Weights of a small multi-label image tagger: soap at rate 0.0025, batches of 64.
Rows from block 11 of a small multi-label image tagger, named by matrix and row number. Rows with one number belong to one neuron. Each number is 128 + 24 x the weight over its row's rms, rounded and kept within 0 to 255. All counts start at 0. Numbers have three digits each. After the name is the row's rms in percent of the matrix's.
After each neuron's rows are labels from the 100 images, of 14976, where the neuron reaches its highest value: "strongest on" is what is common among them; "colour at peak" is the nearest of a few named colours to the mean colour under the peak. Only what is clearly more common there than usual is listed. The data: photos with spoken descriptions (Open Images, Localized Narratives).
# fc1: MLP up (model.blocks.11.mlp.fc1.weight, 768x192), inputs 0-63
# fc2: MLP down (model.blocks.11.mlp.fc2.weight, 192x768, transposed), outputs 0-63

fc1.27 113:111119132106106112097121121106106119105140124108118153123141093074153143107106114136103096132142111183164173085066099105093095158156118099116081112118151087125111125099170149114129120145176123
fc2.27 112:131151102161142171134119172099132140156131156146110140144136096141148146121153096148124133171100093127146158127101115154114114133129095116152100091153137168160084119091132115104147125123144096
strongest on: text has "people"; text has "sitting"; text has "chairs"; text has "lights"
colour at peak: grey

fc1.229 080:180136116144183114144121146120111088124147102100132170116164107132128141144136140136131099145091092172181111141103103149132123120132110112100108117137103096147119128168159161133102122117160177
fc2.229 099:136109150117153154162141135165132168113132098129125135134163138077075088116141144115155114167157153105099108127112146088147106107141139144079179141095117073169164134147117107120121126157164138
strongest on: text has "people"
colour at peak: grey

fc1.762 068:160119147144129130157131128116110107097143124117092172112121124104117167128129131113148134111165154144154139131115076132125098109140184115114152106119138106104184163170127118132113103118172110
fc2.762 083:130092119133152172116113130101084146141150145131121125135143146139131149165132136130133141145152103155141102124115110161128088110105124138134168074116167115111141165149137065161123124135145144
strongest on: text has "water"
colour at peak: grey

fc1.510 137:070132159130126135117130121114129122132112135170110099119119092114134124107168129108117130123108091136176168136109125097175161112081110167148098101096162115143149154127134138111161100139133165
fc2.510 109:131160168146103139138124158152132134137159158108100094131112122123125089108113134088148135140140136120128158137118139141139168133123139166154130108120147147103130119151112116141099092082120190
strongest on: text has "buildings"
colour at peak: pink

fc1.453 118:129129097132114160156092134105141161142130083164115133119106107128107113134100149095120129122116114141113172160131122168096157173181160117123134155120099134106130141161114121147131090055154121
fc2.453 107:125127131142157160125129114118109145087140135165096118154111149116145147122163140156133137134138140104115142119114138151130123150175153152126127204131109127112121100129136104092090124119160114
strongest on: text has "road"; text has "buildings"
colour at peak: grey

fc1.730 065:080075166143168137129157174153129100143116137134165137128145134116129129106142150109107122193133154152079133117134117176124113139114089126154120142142186185144145105147103124123155107123144092
fc2.730 080:115139093111170162098126115109150095111133095097137127127117139094124194130108136121110150141110128164138137126106148113094101116147117125126135140155111159110106096110085059128119095169133140
strongest on: text has "sky"; text has "trees"; text has "clouds"; text has "grass"
colour at peak: white

fc1.59 103:097114129118194101117093103122138123132161135129140132110129123156119141083135121142117121092135124118117119131147153152124121109166118124124152131158187114158146108112071157182135125106119097
fc2.59 129:100086104094134141125121118115131105119128156128159108146114154156168101142126107163086154145099131115178131121145141125148128115141160127105104166141173148124139133107170136119132125126104149
strongest on: text has "black"; text has "wearing"; text has "man"; text has "woman"
colour at peak: grey

fc1.313 153:062144113118097114126101090104128068103093133138129130117140165144093125113115120127108112117187103136096160134161156126145105141152140136115104171160174155162131129121113133138140105136201126
fc2.313 185:110132119132101152110130114129102099096089141107210118129173128133107131140133100100125088097129138091130121104143141157125106161175154112154139154117137150143177129158127182108113137137148124
strongest on: text has "trees"; text has "sky"; text has "buildings"; text has "plants"
colour at peak: white; pink

fc1.89 075:126139132147111072118132125123075110112126093146128124131135136129150170148094153143105099123120134154086150151098114173102120111134143139140137113177135118113129171161143112102121087102117074
fc2.89 077:151112119131105097135131132137113109080158112107143124146152151133136114115166109110179123115147106148115159153100128124135086120196140189120126146129146120113105147148136076148096147106123108
strongest on: text has "wearing"; text has "woman"
colour at peak: white; pink

fc1.566 108:155084135105183112120109138121126100167122098170131118142138143148094111179146142132145122108076113117120129089143145134122132115123116136128093132120133120170113151152099113150133119186112119
fc2.566 115:156144170100105133111144096132113114143138114117100104147116110127134129162084076093170160120087122122107124110123118150100126193119118117120131104141107095147123150156133135129118137158089134
strongest on: text has "wearing"; text has "woman"; text has "smiling"
colour at peak: black

fc1.51 091:135082158148149076133146075119137146151122090162124134130123106152103087127105152119141141103125154147164106157188108110117103118122157123152124153146078094126118094104112129146126134084145140
fc2.51 099:137131145140155128127089149084114149108104082133135107101140112127105106098140122151140157178142128156125141098138170110156140139120136086113101096143142158115174152124154166136110155147154107
strongest on: text has "plants"
colour at peak: brown

fc1.439 136:092103129121121127125123083153095095116125164096131163151091159099150161150099118107166110169084133150163123118100127100105128158146112115131132127146180095127152142128120101162133149127124158
fc2.439 124:099072157105061142127126130153135116132139140107070142151142143129154150142102102064144139120065134159145123127124112131105137140149088144152148165125155119150130153136149160124134140064140173
strongest on: text has "buildings"
colour at peak: white

fc1.131 098:130117148140088157130131119115140088118089157067106109095119133143153114088161057110135088138141124135138106135115123129167068133146162104142125130110102128129122109133133157131137115107096106
fc2.131 102:101109151130119121122185121172184098129173131148131142089099154134107147149116134150142145076119170122104116126125137123100089149167127082124108126135177144088112138128110162136171128160088158
strongest on: text has "trees"; text has "sky"
colour at peak: pink; white

fc1.25 103:124163149122097141136126117131125127128120130122122058118105136088143156129113157107136111121099150135157123140144140158118121102170109138107149086149126156151118126110139100126128116144136110
fc2.25 099:146106095152124132151135134111137112106130152113146127146074163075100152159092136101091133128102114162145132156173077108189110114140110155131128103115120158133131154150089150117155101147114139
strongest on: text has "plants"
colour at peak: brown

fc1.725 104:163063122118151140139139133127164134188158104111138144147111135109093125150180155158153166122143073148117109109144114131122120117121155113169162126160141138138126133138152152089116100150160114
fc2.725 129:158183135148119096094103110089144120114149100182103140120141130103109084144133106107129137146147152110150138109128172127098104137116136188115148110112116130107101132138168154142166139110125175
strongest on: text has "woman"; text has "two"; text has "wearing"; text has "smiling"
colour at peak: black

fc1.218 145:124132113124140141139148121109198142162126144102125077143100128117127157140090159108131115123141125096158127152124110129119165139140129151156156141158144119130126106125123110119123159114124109
fc2.218 162:156146130085138147075130081106189129156113138066080080121106111084141142110121140114123110166167155107127118108147102144126155099153147127169147150132159144123149121148128099094113144144152131
strongest on: text has "plants"
colour at peak: green

fc1.519 088:127126133153106153130138163118111123161165076167093145138168128178156127133129102131108125152143105180142174181163123107116127114106124090143145121106079106164108108152082142105119114165137125
fc2.519 096:114132149100105149140143117122141133134152100139148168137128170172112154146135183155120147122139113114156124130139104151114094143120128132158182134124142100091049118134065155079100100095130115
strongest on: text has "standing"; text has "holding"; text has "man"; text has "woman"
colour at peak: black

fc1.156 113:109106071115115096168140146138112154141148131093145108142111076146153142122133136115127163120129101143096144170143109124135111108134129117097147135111148110100138110158121129150133088141152103
fc2.156 111:105105153129106123145123123167102141130109166103153112138154130147128132061125154137094116122116111129126115155123113105127089143133141130182134151108121116119149152098162148104142140109126084
strongest on: text has "black"
colour at peak: black

fc1.184 082:120129134123114074108134114143183103140117119120134169091128117123128152144082131131118203106109127108124089132146097130169139127148108117134124108127180145149094163130131147099127174086125095
fc2.184 107:131078156154172114109123157117127103164077113194109101126150128115146140162151140125142090158111160135106127093124077165156139100140137123120122126102156139132072141149112096088134126115094095
strongest on: text has "trees"; text has "sky"; text has "grass"; text has "plants"
colour at peak: brown

fc1.20 069:097130087160131122121131127134135090141140119131099125094115184149118129133129147118055122128137117149087183129114134113158125154085104132121171141143104154136148109110112098127164122113177140
fc2.20 086:079132119139149129140182146125156160178148119151116151118131151155123163134131130130110128121127107132114142101143030136103115126129111089104167143138105109147127141094151176140118114107118128
strongest on: text has "sky"; text has "buildings"; text has "water"
colour at peak: white; cyan

fc1.347 067:098141159093131136154107134118092177166166151140106128188165125114147166150144138135114135132140098159140151149119133161115121145191176128112133135091094205138162166118097148144147134132143129
fc2.347 081:133127111108136123146162136163085106129140138118103165152132132106145142081157144092168121129111152110117132152175117145125109124125156093162128099128107185096123106090119093164172115116104171
strongest on: text has "wall"
colour at peak: black

fc1.226 137:146080137145098153158092114094171105135136094127158127110136130148181158143128124089114161142169110118112157150125123137106141130171148152097139096116100128119140107098144152139161092110152144
fc2.226 129:148169105137121142138128153114140111151090069093084117128172098128102103157148130098103149148149108112127151140136132172110125093152137105129127079136095146150129141103173124130165139117142158
strongest on: text has "road"
colour at peak: grey

fc1.93 051:107133090135149096146076150163133116143171123134112168130112121092128093122171113144106109132141113082151126145138127158106132110144146101133150136158120153100121084124185117110136107115166141
fc2.93 072:132087146133123144153118104138117152118140104114130083145096082126116098116094130141110102142106131119131118136118096125166108104132143114080132133113124114156076155144145090116119121148150117
strongest on: text has "table"; text has "sitting"; text has "glasses"
colour at peak: pink

fc1.431 091:121134141123144128120076095105111114123171100157118160143104145117143151095093116096143134110080179108140110139140127145109136121168127145098122116154086145119129117135157149137116107108115106
fc2.431 085:133106111166105159107121089149141122125112100104127127155121107131126108116129148115125170115130087117142108106164098144111134162144132115169119123104099134153089114102147118128167130165100133
strongest on: text has "table"; text has "sitting"
colour at peak: pink

fc1.337 099:178115088149102123114109128104101169102129161166099101124110135111149177147181121075130116141148108144148167106098170147107150118159149098118180119125143096118157144111132163138145148147128107
fc2.337 095:107110112131132120147146166088122120156164143089108104150113138125130116112140127129128123181136135149119145134114140159097098131134115187106153144184115149125147130136163069127128125134130132
strongest on: text has "color"; text has "red"
colour at peak: red

fc1.373 117:090105127164110130103139141117123136103095112121115171127130113097139132141152159151168113136116162161103112168142101159148116125185092126110114113104131167123115143077113140174158099097102147
fc2.373 119:150132113087129137124129058156121157119129116105099168101124141142164094155113093152163115121125118119072138125141125143128123138164131125127102160149110113149131134131131116166192120131112109
strongest on: text has "table"
colour at peak: pink

fc1.61 095:138084138110151103093129131092166122130133073111171105142125106118135107133096126109120134148136145161128114158106125170156154122134091185154156132159184152152150185172126141154128090099163157
fc2.61 117:140124110080095070094124078124093088108134099111128107139123087159133108112140134141102128156130102132168123169108143129139144162136134125161157134155188159155111151159146098102141109157145101
strongest on: text has "wall"
colour at peak: pink

fc1.498 096:120125121148101157136145105160158141111111100101127181146133164141124070138152128154121113114159062138156148114178101144159130148135092099143116167124115104150108157171143157149174118089124119
fc2.498 103:136153162123144113147144114112150114151158147140146140179140097145150101184150124103110095127159093102136094143129138117159128151166073147122113163085104126163139158136114148157076129180119105
strongest on: text has "wearing"; text has "man"
colour at peak: black

fc1.328 081:121128088084092112107172135146142181126106152123159136160086119120132167156148086091133109105123117139116153127066121128132133096152110149072130114178145120113140115128102134122131157137130098
fc2.328 088:120135115079115113155154120119131134122157129126082133105130132140140124102140088126129124154083078168119140170133110117136114128124101120127207140131182153110138176108169193124112110134140093
strongest on: text has "grass"
colour at peak: grey

fc1.29 100:130132127102096122095098101129079115124138160124136110065104096120166136156120141126122108141130128095109118144137126097149143144140066116101179158120151105076161117155075123101137111123131120
fc2.29 104:120062117127118109117127139138141178153102138094161115198125158116109089171105180100198094126144112139098137138113145176112127136142141093092136102136120139119121114142127169121135119120107077
strongest on: text has "white"
colour at peak: pink

fc1.280 099:156084127126155095111106159107146152113112107162111081130082161105140129152117144115157151148128078110108138103132138160131099141102114082148153119137143154101128174091135096156109128143158085
fc2.280 096:139141171166113147118103122144119135145132201147130085121126122155173129151103138172153111140131172110110116140181178128106136153165108117168133173122126154128125163154107084140145142132097134
strongest on: text has "wall"; text has "table"; text has "sitting"; text has "wearing"
colour at peak: pink

fc1.601 079:134117142093125130159132121153141133148103131159111169145096133070143146160151119100146133074136150132130148120129114125175105085121121130103190185155108134126165113115133108121135133073127099
fc2.601 094:116152120121178114120131155146118124115105146141150124124125106089129126117136117109119091128085124116122129103118112157148189114121110176185069121111124157098134144142146161085153117151087146
strongest on: text has "black"
colour at peak: black

fc1.151 147:112113130104130092087122143129094143093124159156098125121151152146160054207148158138118108136115104142149137111150135111154094138120096072152131102127146135116123159129087114152125174128155046
fc2.151 139:126123071124122070148118108125083172144105150131106104173107120131118101128151162102163120143129103147114144145141133142129134117132117094136131100123130142125118123163115131135145143178146097
strongest on: text has "red"
colour at peak: brown; red

fc1.547 100:112141112162136104136164113169158142133124105167179131136137103112128160124120123164124113148111124135122133099089143170132153126181119156135159157143090122125127127148112138105135139165126166
fc2.547 105:140154117159123078133100150182133135141125152173121145127193175132138123130146123195131100113129125173090121115178150148153132128105116097156138116126123138158121179123157120152117118131090079
strongest on: text has "road"
colour at peak: grey

fc1.363 087:146130135097097099073209165139126167093124121133123194099119107105148073145175155055147113108123127129110133105101103102182146150136135116119107118144079166119127145120142111118145146109147065
fc2.363 097:111101113124121088147124123128126127150138189122115162087089126105133140153157152151101122109122074111131132116129150122167150113102111100152166113113140127080143125115149137085121158169184092
strongest on: text has "table"; text has "sitting"
colour at peak: brown

fc1.209 123:080129118161110162105136161141160152143163158139139143130127156120081161163150088177116096139122159133132169115157156122123122105120114183136102167116124112086136130109149092134083080113115088
fc2.209 128:152137126150148159143149128159124118125171120103097128141144130139099186176167091140113086105136123134124104113110098110099146129122146150128116169124117102155104115104126143132147140153129108
strongest on: text has "people"; text has "holding"
colour at peak: black

fc1.212 093:104098145128116134116147108120122133134150090141111121128140146123145159144146123155134194114140116143136129102136136148082189089150126137098152120123125118121155136131133127150169118133110138
fc2.212 084:105170134137148165149112121111158177105145076155119123124146142116193135166129089141158151086112138103113145116101156146071112167119117108115125170135178140088167147203142103153117100100119133
strongest on: text has "holding"; text has "wearing"
colour at peak: black

fc1.68 116:137118063164154089108124106103122106076139102090117076122131129096128146088133111120096090126118150134133136106096119124168120115098143130128176155158138120122125166154164103135147110117163121
fc2.68 117:122166132102139094121186096096110066080172102132155107132135139086103121117130125167125151131109129131116117174137125143142164110095149144180150146150105109125131145196119119126168111123134140
strongest on: text has "wall"
colour at peak: pink

fc1.382 106:162123145107106151086135158183135137144132106138123108132119131157122188148105173106126104117144152194157139112155173141149107172137145093136136110163111101137147102126100133111063149156132126
fc2.382 109:143159129145125138132132135144129140118143148155149107151081121134090165137136139082088125076137080151154111135174103164130149155144139075094121088152147092148122132114093122107082143117128154
strongest on: text has "holding"
colour at peak: black

fc1.332 115:126137132116132154131081125186118155121129148122084146116154120114106135130128127122139146176137089097134119124146157174163144138115072111130155142136137135110138127106108132144133133079140135
fc2.332 119:117099128144079137147154143157155179163132128109109141162170091146146154152117126154169132143128118090162105132131148147142129110094087127105116163160113129109135125108104133132115107169119080
strongest on: text has "wearing"
colour at peak: brown

fc1.162 113:162095141126148114098148096090079091127168149127161117081200144110104118122163135150130169118115146115134098119103133114121135150105111153151117167128133125121150115093122129149135108104090128
fc2.162 124:128138111139134127058140174090115146092106132142111135144118128127133115149133105115110142119110120124121155150145130104138146158142123172127127131109105121130140075156124119153139113126086130
strongest on: text has "wearing"; text has "smiling"
colour at peak: pink

fc1.3 115:060115112113155169143123134163085143120109121129134116148170145135123106150128125118123079147101141124109088137127098128138137111162105139134111137129175093139108123110124157152171126074111114
fc2.3 143:065128113138115139183133127141089139065115109155153154165161138100118115102133107110155114167126176129092105134122113144161151150165123113140094183135144128119158139124145167152185124140119108
strongest on: text has "table"; text has "sitting"; text has "man"
colour at peak: grey; pink

fc1.289 106:125179109125079109135126091154131175102089133132115177134156103128141131147112160095115129149116122076143108163124144136133150130127164107146157140134094144154103097156140121118090123094098144
fc2.289 093:097160139104137134157179115108139131147149109159123101125150137131086116137168127132096108138134149090099113100130127166110111167100165118108132128114168133190105114106141082110171118118146108
strongest on: text has "people"; text has "table"
colour at peak: grey

fc1.663 112:083102138115106141113132112129113094184103086155112124141121140139148095134133125129139166142109139136138121122102147118119135121113139081144158136178106120123129129073134154156135117147108170
fc2.663 137:110148135141078134128116154128155101118128148144175121144116132105152178124139132128108156110132107169116109116087129149084122156116122146108126124089151112125145137079153132119134148172125180
strongest on: text has "dark"
colour at peak: black

fc1.645 065:162095109132102151115115172175107093107123129207112145151149108134134128146107141172096143100110143134145130129140137151125169159118150130118148102190122123156141143151134119119108122124136157
fc2.645 075:132174115103113130142147157087147151122185109141112164105158114107168123162114104144125135132169129118116145152146131116111133142130096134101125093169152138107126167130135135104098169111089130
strongest on: text has "wall"
colour at peak: pink

fc1.34 087:113141117153090137132140137135122105111131156100127120120074094129134137195107114133141113155080135142130092125134137144133120129126157175109121160143135146104151112083119103121128072130088146
fc2.34 106:124096127174127089111149138097111142120103124150118119163092139140106096102095088102131103152153122176088115100136098133131114156104136112140124168126142106139120131131148124106136110170131079
strongest on: text has "white"
colour at peak: white; pink

fc1.4 079:154147131139120079137142135119079115127153100110140147107136127133137118163155184095103120089165129135145149136095107134141099145108107147134189140122128114132136120184096109173129141125134123
fc2.4 095:077142168168128115137136135125144117149152118213120115112145131132126169158144120129152133110151122146130141114092115122135130109113132123086129130116108104158125115138133099146093131120113157
strongest on: text has "table"; text has "sitting"; text has "people"; text has "chairs"
colour at peak: brown

fc1.600 075:153135133159100091086102118125124130129115119103124128091093082142105092124151114101130095145114139126136131143144169103125150134145140165093154138184147168115169134130138137164152112098145109
fc2.600 079:148107127142096074092084136145121096133101108133146091150096105112108128137116124143115109114127164147154117131093149155154094165089117114115133146142177163120114143145101139132145116113132121
strongest on: text has "white"
colour at peak: pink

fc1.671 128:105160159087131158123107113153107139128102157177155147131142125104113143120111133129127085096132113142112119180120128138141136130136138133072133110109090144161148158147138091108137133137102093
fc2.671 112:131135127124123088163117143135138151123115107171099187102134180138147089125094130118134093165147129123093130107148123109067110112173113160125117126168094109133137163159129098132128133125131108
strongest on: text has "sky"; text has "trees"; text has "buildings"
colour at peak: grey

fc1.364 093:117073114139143120134091122129111111102159129141144179097150121100137125109107102095091104103104101120149176124134129113121125096138128104145127121134138119155145107159166141124073124136142130
fc2.364 102:076136114151168146136098146152122117119164197113111115151114126116114154113148138119132120131171113185161149131120074122100120093152123139119143129139115092121107167126119149138133141146101121
strongest on: text has "holding"
colour at peak: blue

fc1.50 075:185102136138163116093124138139131090154114117082156159117129117089125157165131146096108123133113159129107114102144161088174136142142112115094099123116141142138122093141163140143155120150109089
fc2.50 081:129131129133113131109099120154134125108127138126130157148106160117116150120125134162133134126164114120123161172193111101140156111104139091143156157167063117137114068111158106107113131154132119
strongest on: text has "sky"; text has "trees"; text has "clouds"
colour at peak: white; pink

fc1.42 072:108123133157150118114132109124111129165133113146141151104157134140127109129123148120140155123082123122139175147049115147128120115113144111098121120156144092071122116130119126111103173119128125
fc2.42 079:101134159165148156109109112102111124151181141118120126124121138126132100144152106136114133129122151091153174077131117123107157168127114115140112097102157173103155130133151169142089123151135113
strongest on: text has "buildings"
colour at peak: brown

fc1.473 124:126115079117134099123116093111161130072165086129123131090133120136094119139111098165122147142111090140137181134121097120144120125099113179136080147161134134188141141177118141121129105126098134
fc2.473 130:133162088078123083130139143139091160144123126126118116138146111123127125164147094117150177155103118103124170133134104099141119108137087140124132114170119155179118159101149133097127149101130136
strongest on: text has "wall"; text has "sitting"; text has "man"; text has "table"
colour at peak: black

fc1.588 080:110159118129130159127114120122139095130113117111142170099137121112159145184091124099135105110130145129147107116116129159146121139095124128101135121132163120122096152182094147147112122119112109
fc2.588 091:111106156120141144131124118142099178106139122101138127118129100113134141125112136160141128131116162127128101105142145136155068117112126097169107116083159127116120125093128124147132091114107089
strongest on: text has "trees"; text has "plants"
colour at peak: brown

fc1.567 109:144158118139108138123144159113111139146123132168122161156117141109113104126153167190102112140149128136149140120115125148119140149113123137116148126135121155140120141107129153118099141098095148
fc2.567 119:101155137139158128104124177144127118138112108162103115150126139114110111113144113125110141137110105140113105090127131131175095146081130131134136160053120175155098163116156127145149104166094162
strongest on: text has "road"
colour at peak: grey

fc1.735 113:157092083120145107154109117127142138153131135138100147113107151109121149164140148140112104126179125124139101148104129093103107153143119091117105125186091080135134164115060129103097143163133150
fc2.735 106:150138129158146099136135079155111130123130142121145137131151139146112147157104150148166111153162155146108165109149113107126136119162146132117128118162133129142133155151063144118149137078116130
strongest on: text has "woman"
colour at peak: black

fc1.237 096:094145109136147099153147143106118167167102130181134145087150150134115102119138157094090104079152132140120144140075132115131140168124082160085166098121136147127132155174127146154083098137124125
fc2.237 097:143147107139105119132081077109088134129162116130110115096092163187120127109128182119130139147124101115128110087134118120123122140127131106124185128151164111131108175140126140162117078111141115
strongest on: text has "water"
colour at peak: grey

fc1.486 103:152114146139110150125163119151141076130110105138100140132134104148159113119143139113089128146172115144122124118095155092084108167123084109124138089120138103147138101088107154128102070100089102
fc2.486 115:143129102098091148145170134146120139131160109144136137135134139132121089106128123102120128123073139079133155139130167128119100103114133129115103083145114107115114141143137154122098124128173144
strongest on: text has "standing"; text has "people"; text has "wall"; text has "wearing"
colour at peak: pink

fc1.603 071:107090119084166154141151163138107131100159133123132122124190123113110128179123132127146105123127148122154122111155107139160110104163130157077129146150150114083132129110159117161151140080095125
fc2.603 088:109162063124125158157119135151098125098133101126159151127135194098128078196150115128155136138131160117149089103064103141152120107137127143136112140113161127119120115108130156116126134135107111
strongest on: text has "holding"
colour at peak: pink

fc1.126 074:175151153083105147127111142133116119185181125145099115113153139135105115139099163170132127135133131117128127129149109119129110139135114141117160157113133120115121147131128140112130144121158096
fc2.126 076:105088160124139093147151139088092145140149146151153143093119121141100104129172102128144132141086104112115128113184126163138076147113138117133137140105132168122110151113141144122112133096126182
strongest on: text has "people"
colour at peak: black

fc1.278 107:152151111117159121118072149147109107149122142098167110130124112165154136113097107166118154113101121098106121128148112156150124162156091112096113166182168092167125093088186124181155130093126133
fc2.278 100:152120149118132143130144138157154121106127177138142139138164149150130117138150098113088140107079151067134152118147168148125110149134157138130089147156169154159145077161139153115128132129085126
strongest on: text has "wearing"; text has "man"; text has "woman"
colour at peak: grey