Weights of a small multi-label image tagger.
Model: norm layernorm, patch size [4, 4], layers 16, width 192.
Training: soap at rate 0.0025, batches of 64.
Rows from block 13 of a small multi-label image tagger, named by matrix and row number. Rows with one number belong to one neuron. Each number is 500 + 50 x the weight over its row's rms, rounded and kept within 0 to 999. All counts start at 0. Numbers have three digits each.
After each neuron's rows are labels from the 100 images, of 14976, where the neuron reaches its highest value: "patch colour" is the nearest of a few named colours to the mean colour under the peak; "top examples" is what is common among them. Only what is clearly more common there than usual is listed. The data: photos with spoken descriptions (Open Images, Localized Narratives).
# fc1: MLP up (model.blocks.13.mlp.fc1.weight, 768x192), inputs 32-63
# fc2: MLP down (model.blocks.13.mlp.fc2.weight, 192x768, transposed), outputs 32-63

fc1.275:538472509532447589511573447459544422618486431583488540589579492437504515451532513463486542505442
fc2.275:521471556544415491637539525490466431531417527420554462582484467484452462550522484556526456474520
patch colour: white
top examples: text has "trees"; text has "sky"; text has "grass"

fc1.254:491473419511460508424536560486537599447582519525475554474447543471561541596628470556428450537482
fc2.254:533514549491541568524506568434490513552540510469463419496469545533539536524606567502481470504503
patch colour: orange
top examples: text has "table"; text has "wall"; text has "sitting"; text has "front"

fc1.490:479525459529460442548464517451621493411503480463444551577602483498448436508511520484506515428555
fc2.490:517474500498493569588493536488563556543494487474593575513540465522574493532461488470586430409539
patch colour: cyan
top examples: text has "sky"; text has "trees"; text has "grass"; text has "water"

fc1.368:461466524473504498518528492496524460536541488542450482555527471525476434500519454520451533545498
fc2.368:355495498497538430526521538539463510491538532445465539524554495534474442484477571551496442522493
patch colour: brown
top examples: text has "trees"

fc1.403:493458435476380496485547501619516512479501540473495529549553445517618472462540537434417486479426
fc2.403:382502562488537433461490486540521498574641498442535402508492541562504491506443562459415482484528
patch colour: pink; white
top examples: text has "road"; text has "grass"

fc1.517:504529457452549370454491518495417554586486567500568456510592529428564417496560508504479600548536
fc2.517:498536594580469499606429527495446537528515410465547541534443482536493510432540550554473489543440
patch colour: cyan
top examples: text has "sky"; text has "trees"; text has "water"; text has "clouds"

fc1.640:474512556451504562542484580475566582598488577533550472590468492511476479525460528501469512489477
fc2.640:495473490421497468534499452483471541520614509476499467423530549478664574490414507546577474384544
patch colour: black
top examples: text has "chairs"

fc1.592:442520487512483443470408490464489506440510498488462541426503628448502486416444470535489479493396
fc2.592:508414449483508401553521503511493421509546483478533527554438546437516419556419504504468520543537
patch colour: brown
top examples: text has "table"

fc1.110:581529605590439488518583478520447453475640544452366519447454471422534415472501482460424456465500
fc2.110:491528535576574486539424408470525491471548571466436418594526483421517470486462531510500525520519
patch colour: black
top examples: text has "sky"; text has "trees"; text has "buildings"; text has "plants"

fc1.156:501614505515536513491542577497493461494537486533445510495561546441516524541426452500458529590447
fc2.156:506519464523495569442502521519443455464528534523545529500536443329433515512584509523469483471485
patch colour: cyan
top examples: text has "sky"

fc1.757:497434535487512601439505472437541519458442503482487515556609473476489465474486396484520574473345
fc2.757:511560510541456495574580546619523436460384542595557488535426494411516508450438421506509485541520
patch colour: brown
top examples: text has "trees"; text has "grass"; text has "plants"

fc1.637:608471525509570469551542497464542485590506441449534502530459417533569504436474515539475485479551
fc2.637:545477558516417433538506483444557627436591534480590494507480554539533465400485517582554517429624
patch colour: black
top examples: text has "wall"

fc1.194:485622516578437441501400467461475505441535441625557480417479442536529510488467520527373438482456
fc2.194:512555526474435513427480474549500477500468445540634583499488536414560492540543454483522500523493
patch colour: white
top examples: text has "white"

fc1.392:479539530441403462528571483503456475540490438527440581510566440449541571469540517502461441492481
fc2.392:398528532595520504550388405502509383575472459488543540553491589508462510446538538517550488452544
patch colour: black
top examples: text has "wearing"

fc1.87:509534509488630501517454503541443502565445530494457585455447472499505472499461547580443456509502
fc2.87:542504493456495521420524447591431512445469544472554529548472482554470574459399566497512497464502
patch colour: brown
top examples: text has "trees"; text has "grass"; text has "sky"; text has "ground"

fc1.297:483564486558457476512543583539569496546536465485505553518540513559530534486495492536513536565445
fc2.297:525511468442474471500516527501524594547498570423463455511524491441509521557543512507496534444447
patch colour: white
top examples: text has "table"

fc1.727:550479473547589448653512417521495499502468566451402587487538419520550561502572472472489612497591
fc2.727:529517375526548434478399412572491596484345486426474494477465441497510448529449586490558473413501
patch colour: brown
top examples: text has "people"; text has "holding"; text has "woman"; text has "smiling"

fc1.506:507426446479551539554507469571475500589483483625470468477504572503514462494573517487528492413485
fc2.506:541443462519502593465446522491463522512471571568521519363577487438436496394471451528509557498593
patch colour: pink
top examples: text has "text"

fc1.293:465419510486531586475566507532489496572520567554482558547377512483458536556519488535537479454484
fc2.293:498548483525484480507483522484534445423460529539478625497562497475527483506526585450463505509457
patch colour: brown
top examples: text has "smiling"; text has "woman"

fc1.82:494443512470559571522517485526496542520460439542450580487534565414531486489538514470504460517580
fc2.82:484431451462459410470575469436528520532477467515471519505512554453545525510442438483465564513445
patch colour: grey
top examples: text has "grass"

fc1.127:528456506442510518474486491619505492519486444490517519427549506448472432540570518626464443503542
fc2.127:504469548497496543576538602500490514506555500537564474529486501525532473524468484455514491557470
patch colour: grey
top examples: text has "wearing"

fc1.638:588504595425500504515530470499527414578492551593503488460487561480501521479492523452531520530478
fc2.638:495428555534529496440561486528470577504429557530493402503498517523513496526491487455592539452465
patch colour: red
top examples: text has "red"

fc1.456:520456581520518644518495465514496556545530459500507522540540557579442583456528513512512502476512
fc2.456:563559490517488534586505549542468511459431532469601490498481592466442509436553497540525483419482
patch colour: pink; white
top examples: text has "buildings"

fc1.679:536463568472615475569532442545573477518504503542539597544555582491475464491502521419557582521564
fc2.679:623567451582503487450532528509580522498423540509594504481482552470511450486545446494560517605480
patch colour: pink
top examples: text has "people"; text has "standing"

fc1.643:496415498463481406494604556555502533494524585448480379453485500494530468495516475460408506589538
fc2.643:495400514498407473466517519468531508607533529540437508535543415509483503427606473467521541577470
patch colour: grey
top examples: text has "grass"; text has "plants"

fc1.59:544459478460553559578487491469455475577486495567469589411471560430529446546598402546524550500470
fc2.59:524467486507421555506554515510465483489460502561454489454500513538632517585509452525511584535534
patch colour: red
top examples: text has "red"

fc1.417:433392496517429471417522471525542553422547542469516496374492521427514536513488481530492537577483
fc2.417:562447518561450574383470457481511527421529515429450495444554465405576509455480412528470494572519
patch colour: pink
top examples: text has "table"; text has "wall"; text has "sitting"; text has "front"

fc1.451:529548520476561468584559530506475562551494448458455557513470466528517414420442501504458569442529
fc2.451:445557467501544553446558495569447521552520551478535527520599566515500529476568521414560477436610
patch colour: black
top examples: text has "sky"; text has "water"

fc1.5:539597454530607523484536431481515482433514524509498564536464514399472501476564530518501484483486
fc2.5:453528418405594487451508558500534476585449655566468473508417457471514460461430560502450492443544
patch colour: brown
top examples: text has "ground"; text has "grass"

fc1.267:529541537419524418590518489541593553499517475422523537462455466418485568572496463457412411478554
fc2.267:548596496500552486503427485482442559506579460473465549519514524543464482539435437613461496556590
patch colour: brown
top examples: text has "sky"; text has "buildings"

fc1.36:518517436519511534493612479522550416503374496543476447557612486487549520574606463534461501565429
fc2.36:454496472563498481496555598536494484520587527567556558537534503473499422479485490602497529501521
patch colour: brown
top examples: text has "trees"; text has "sky"; text has "grass"; text has "plants"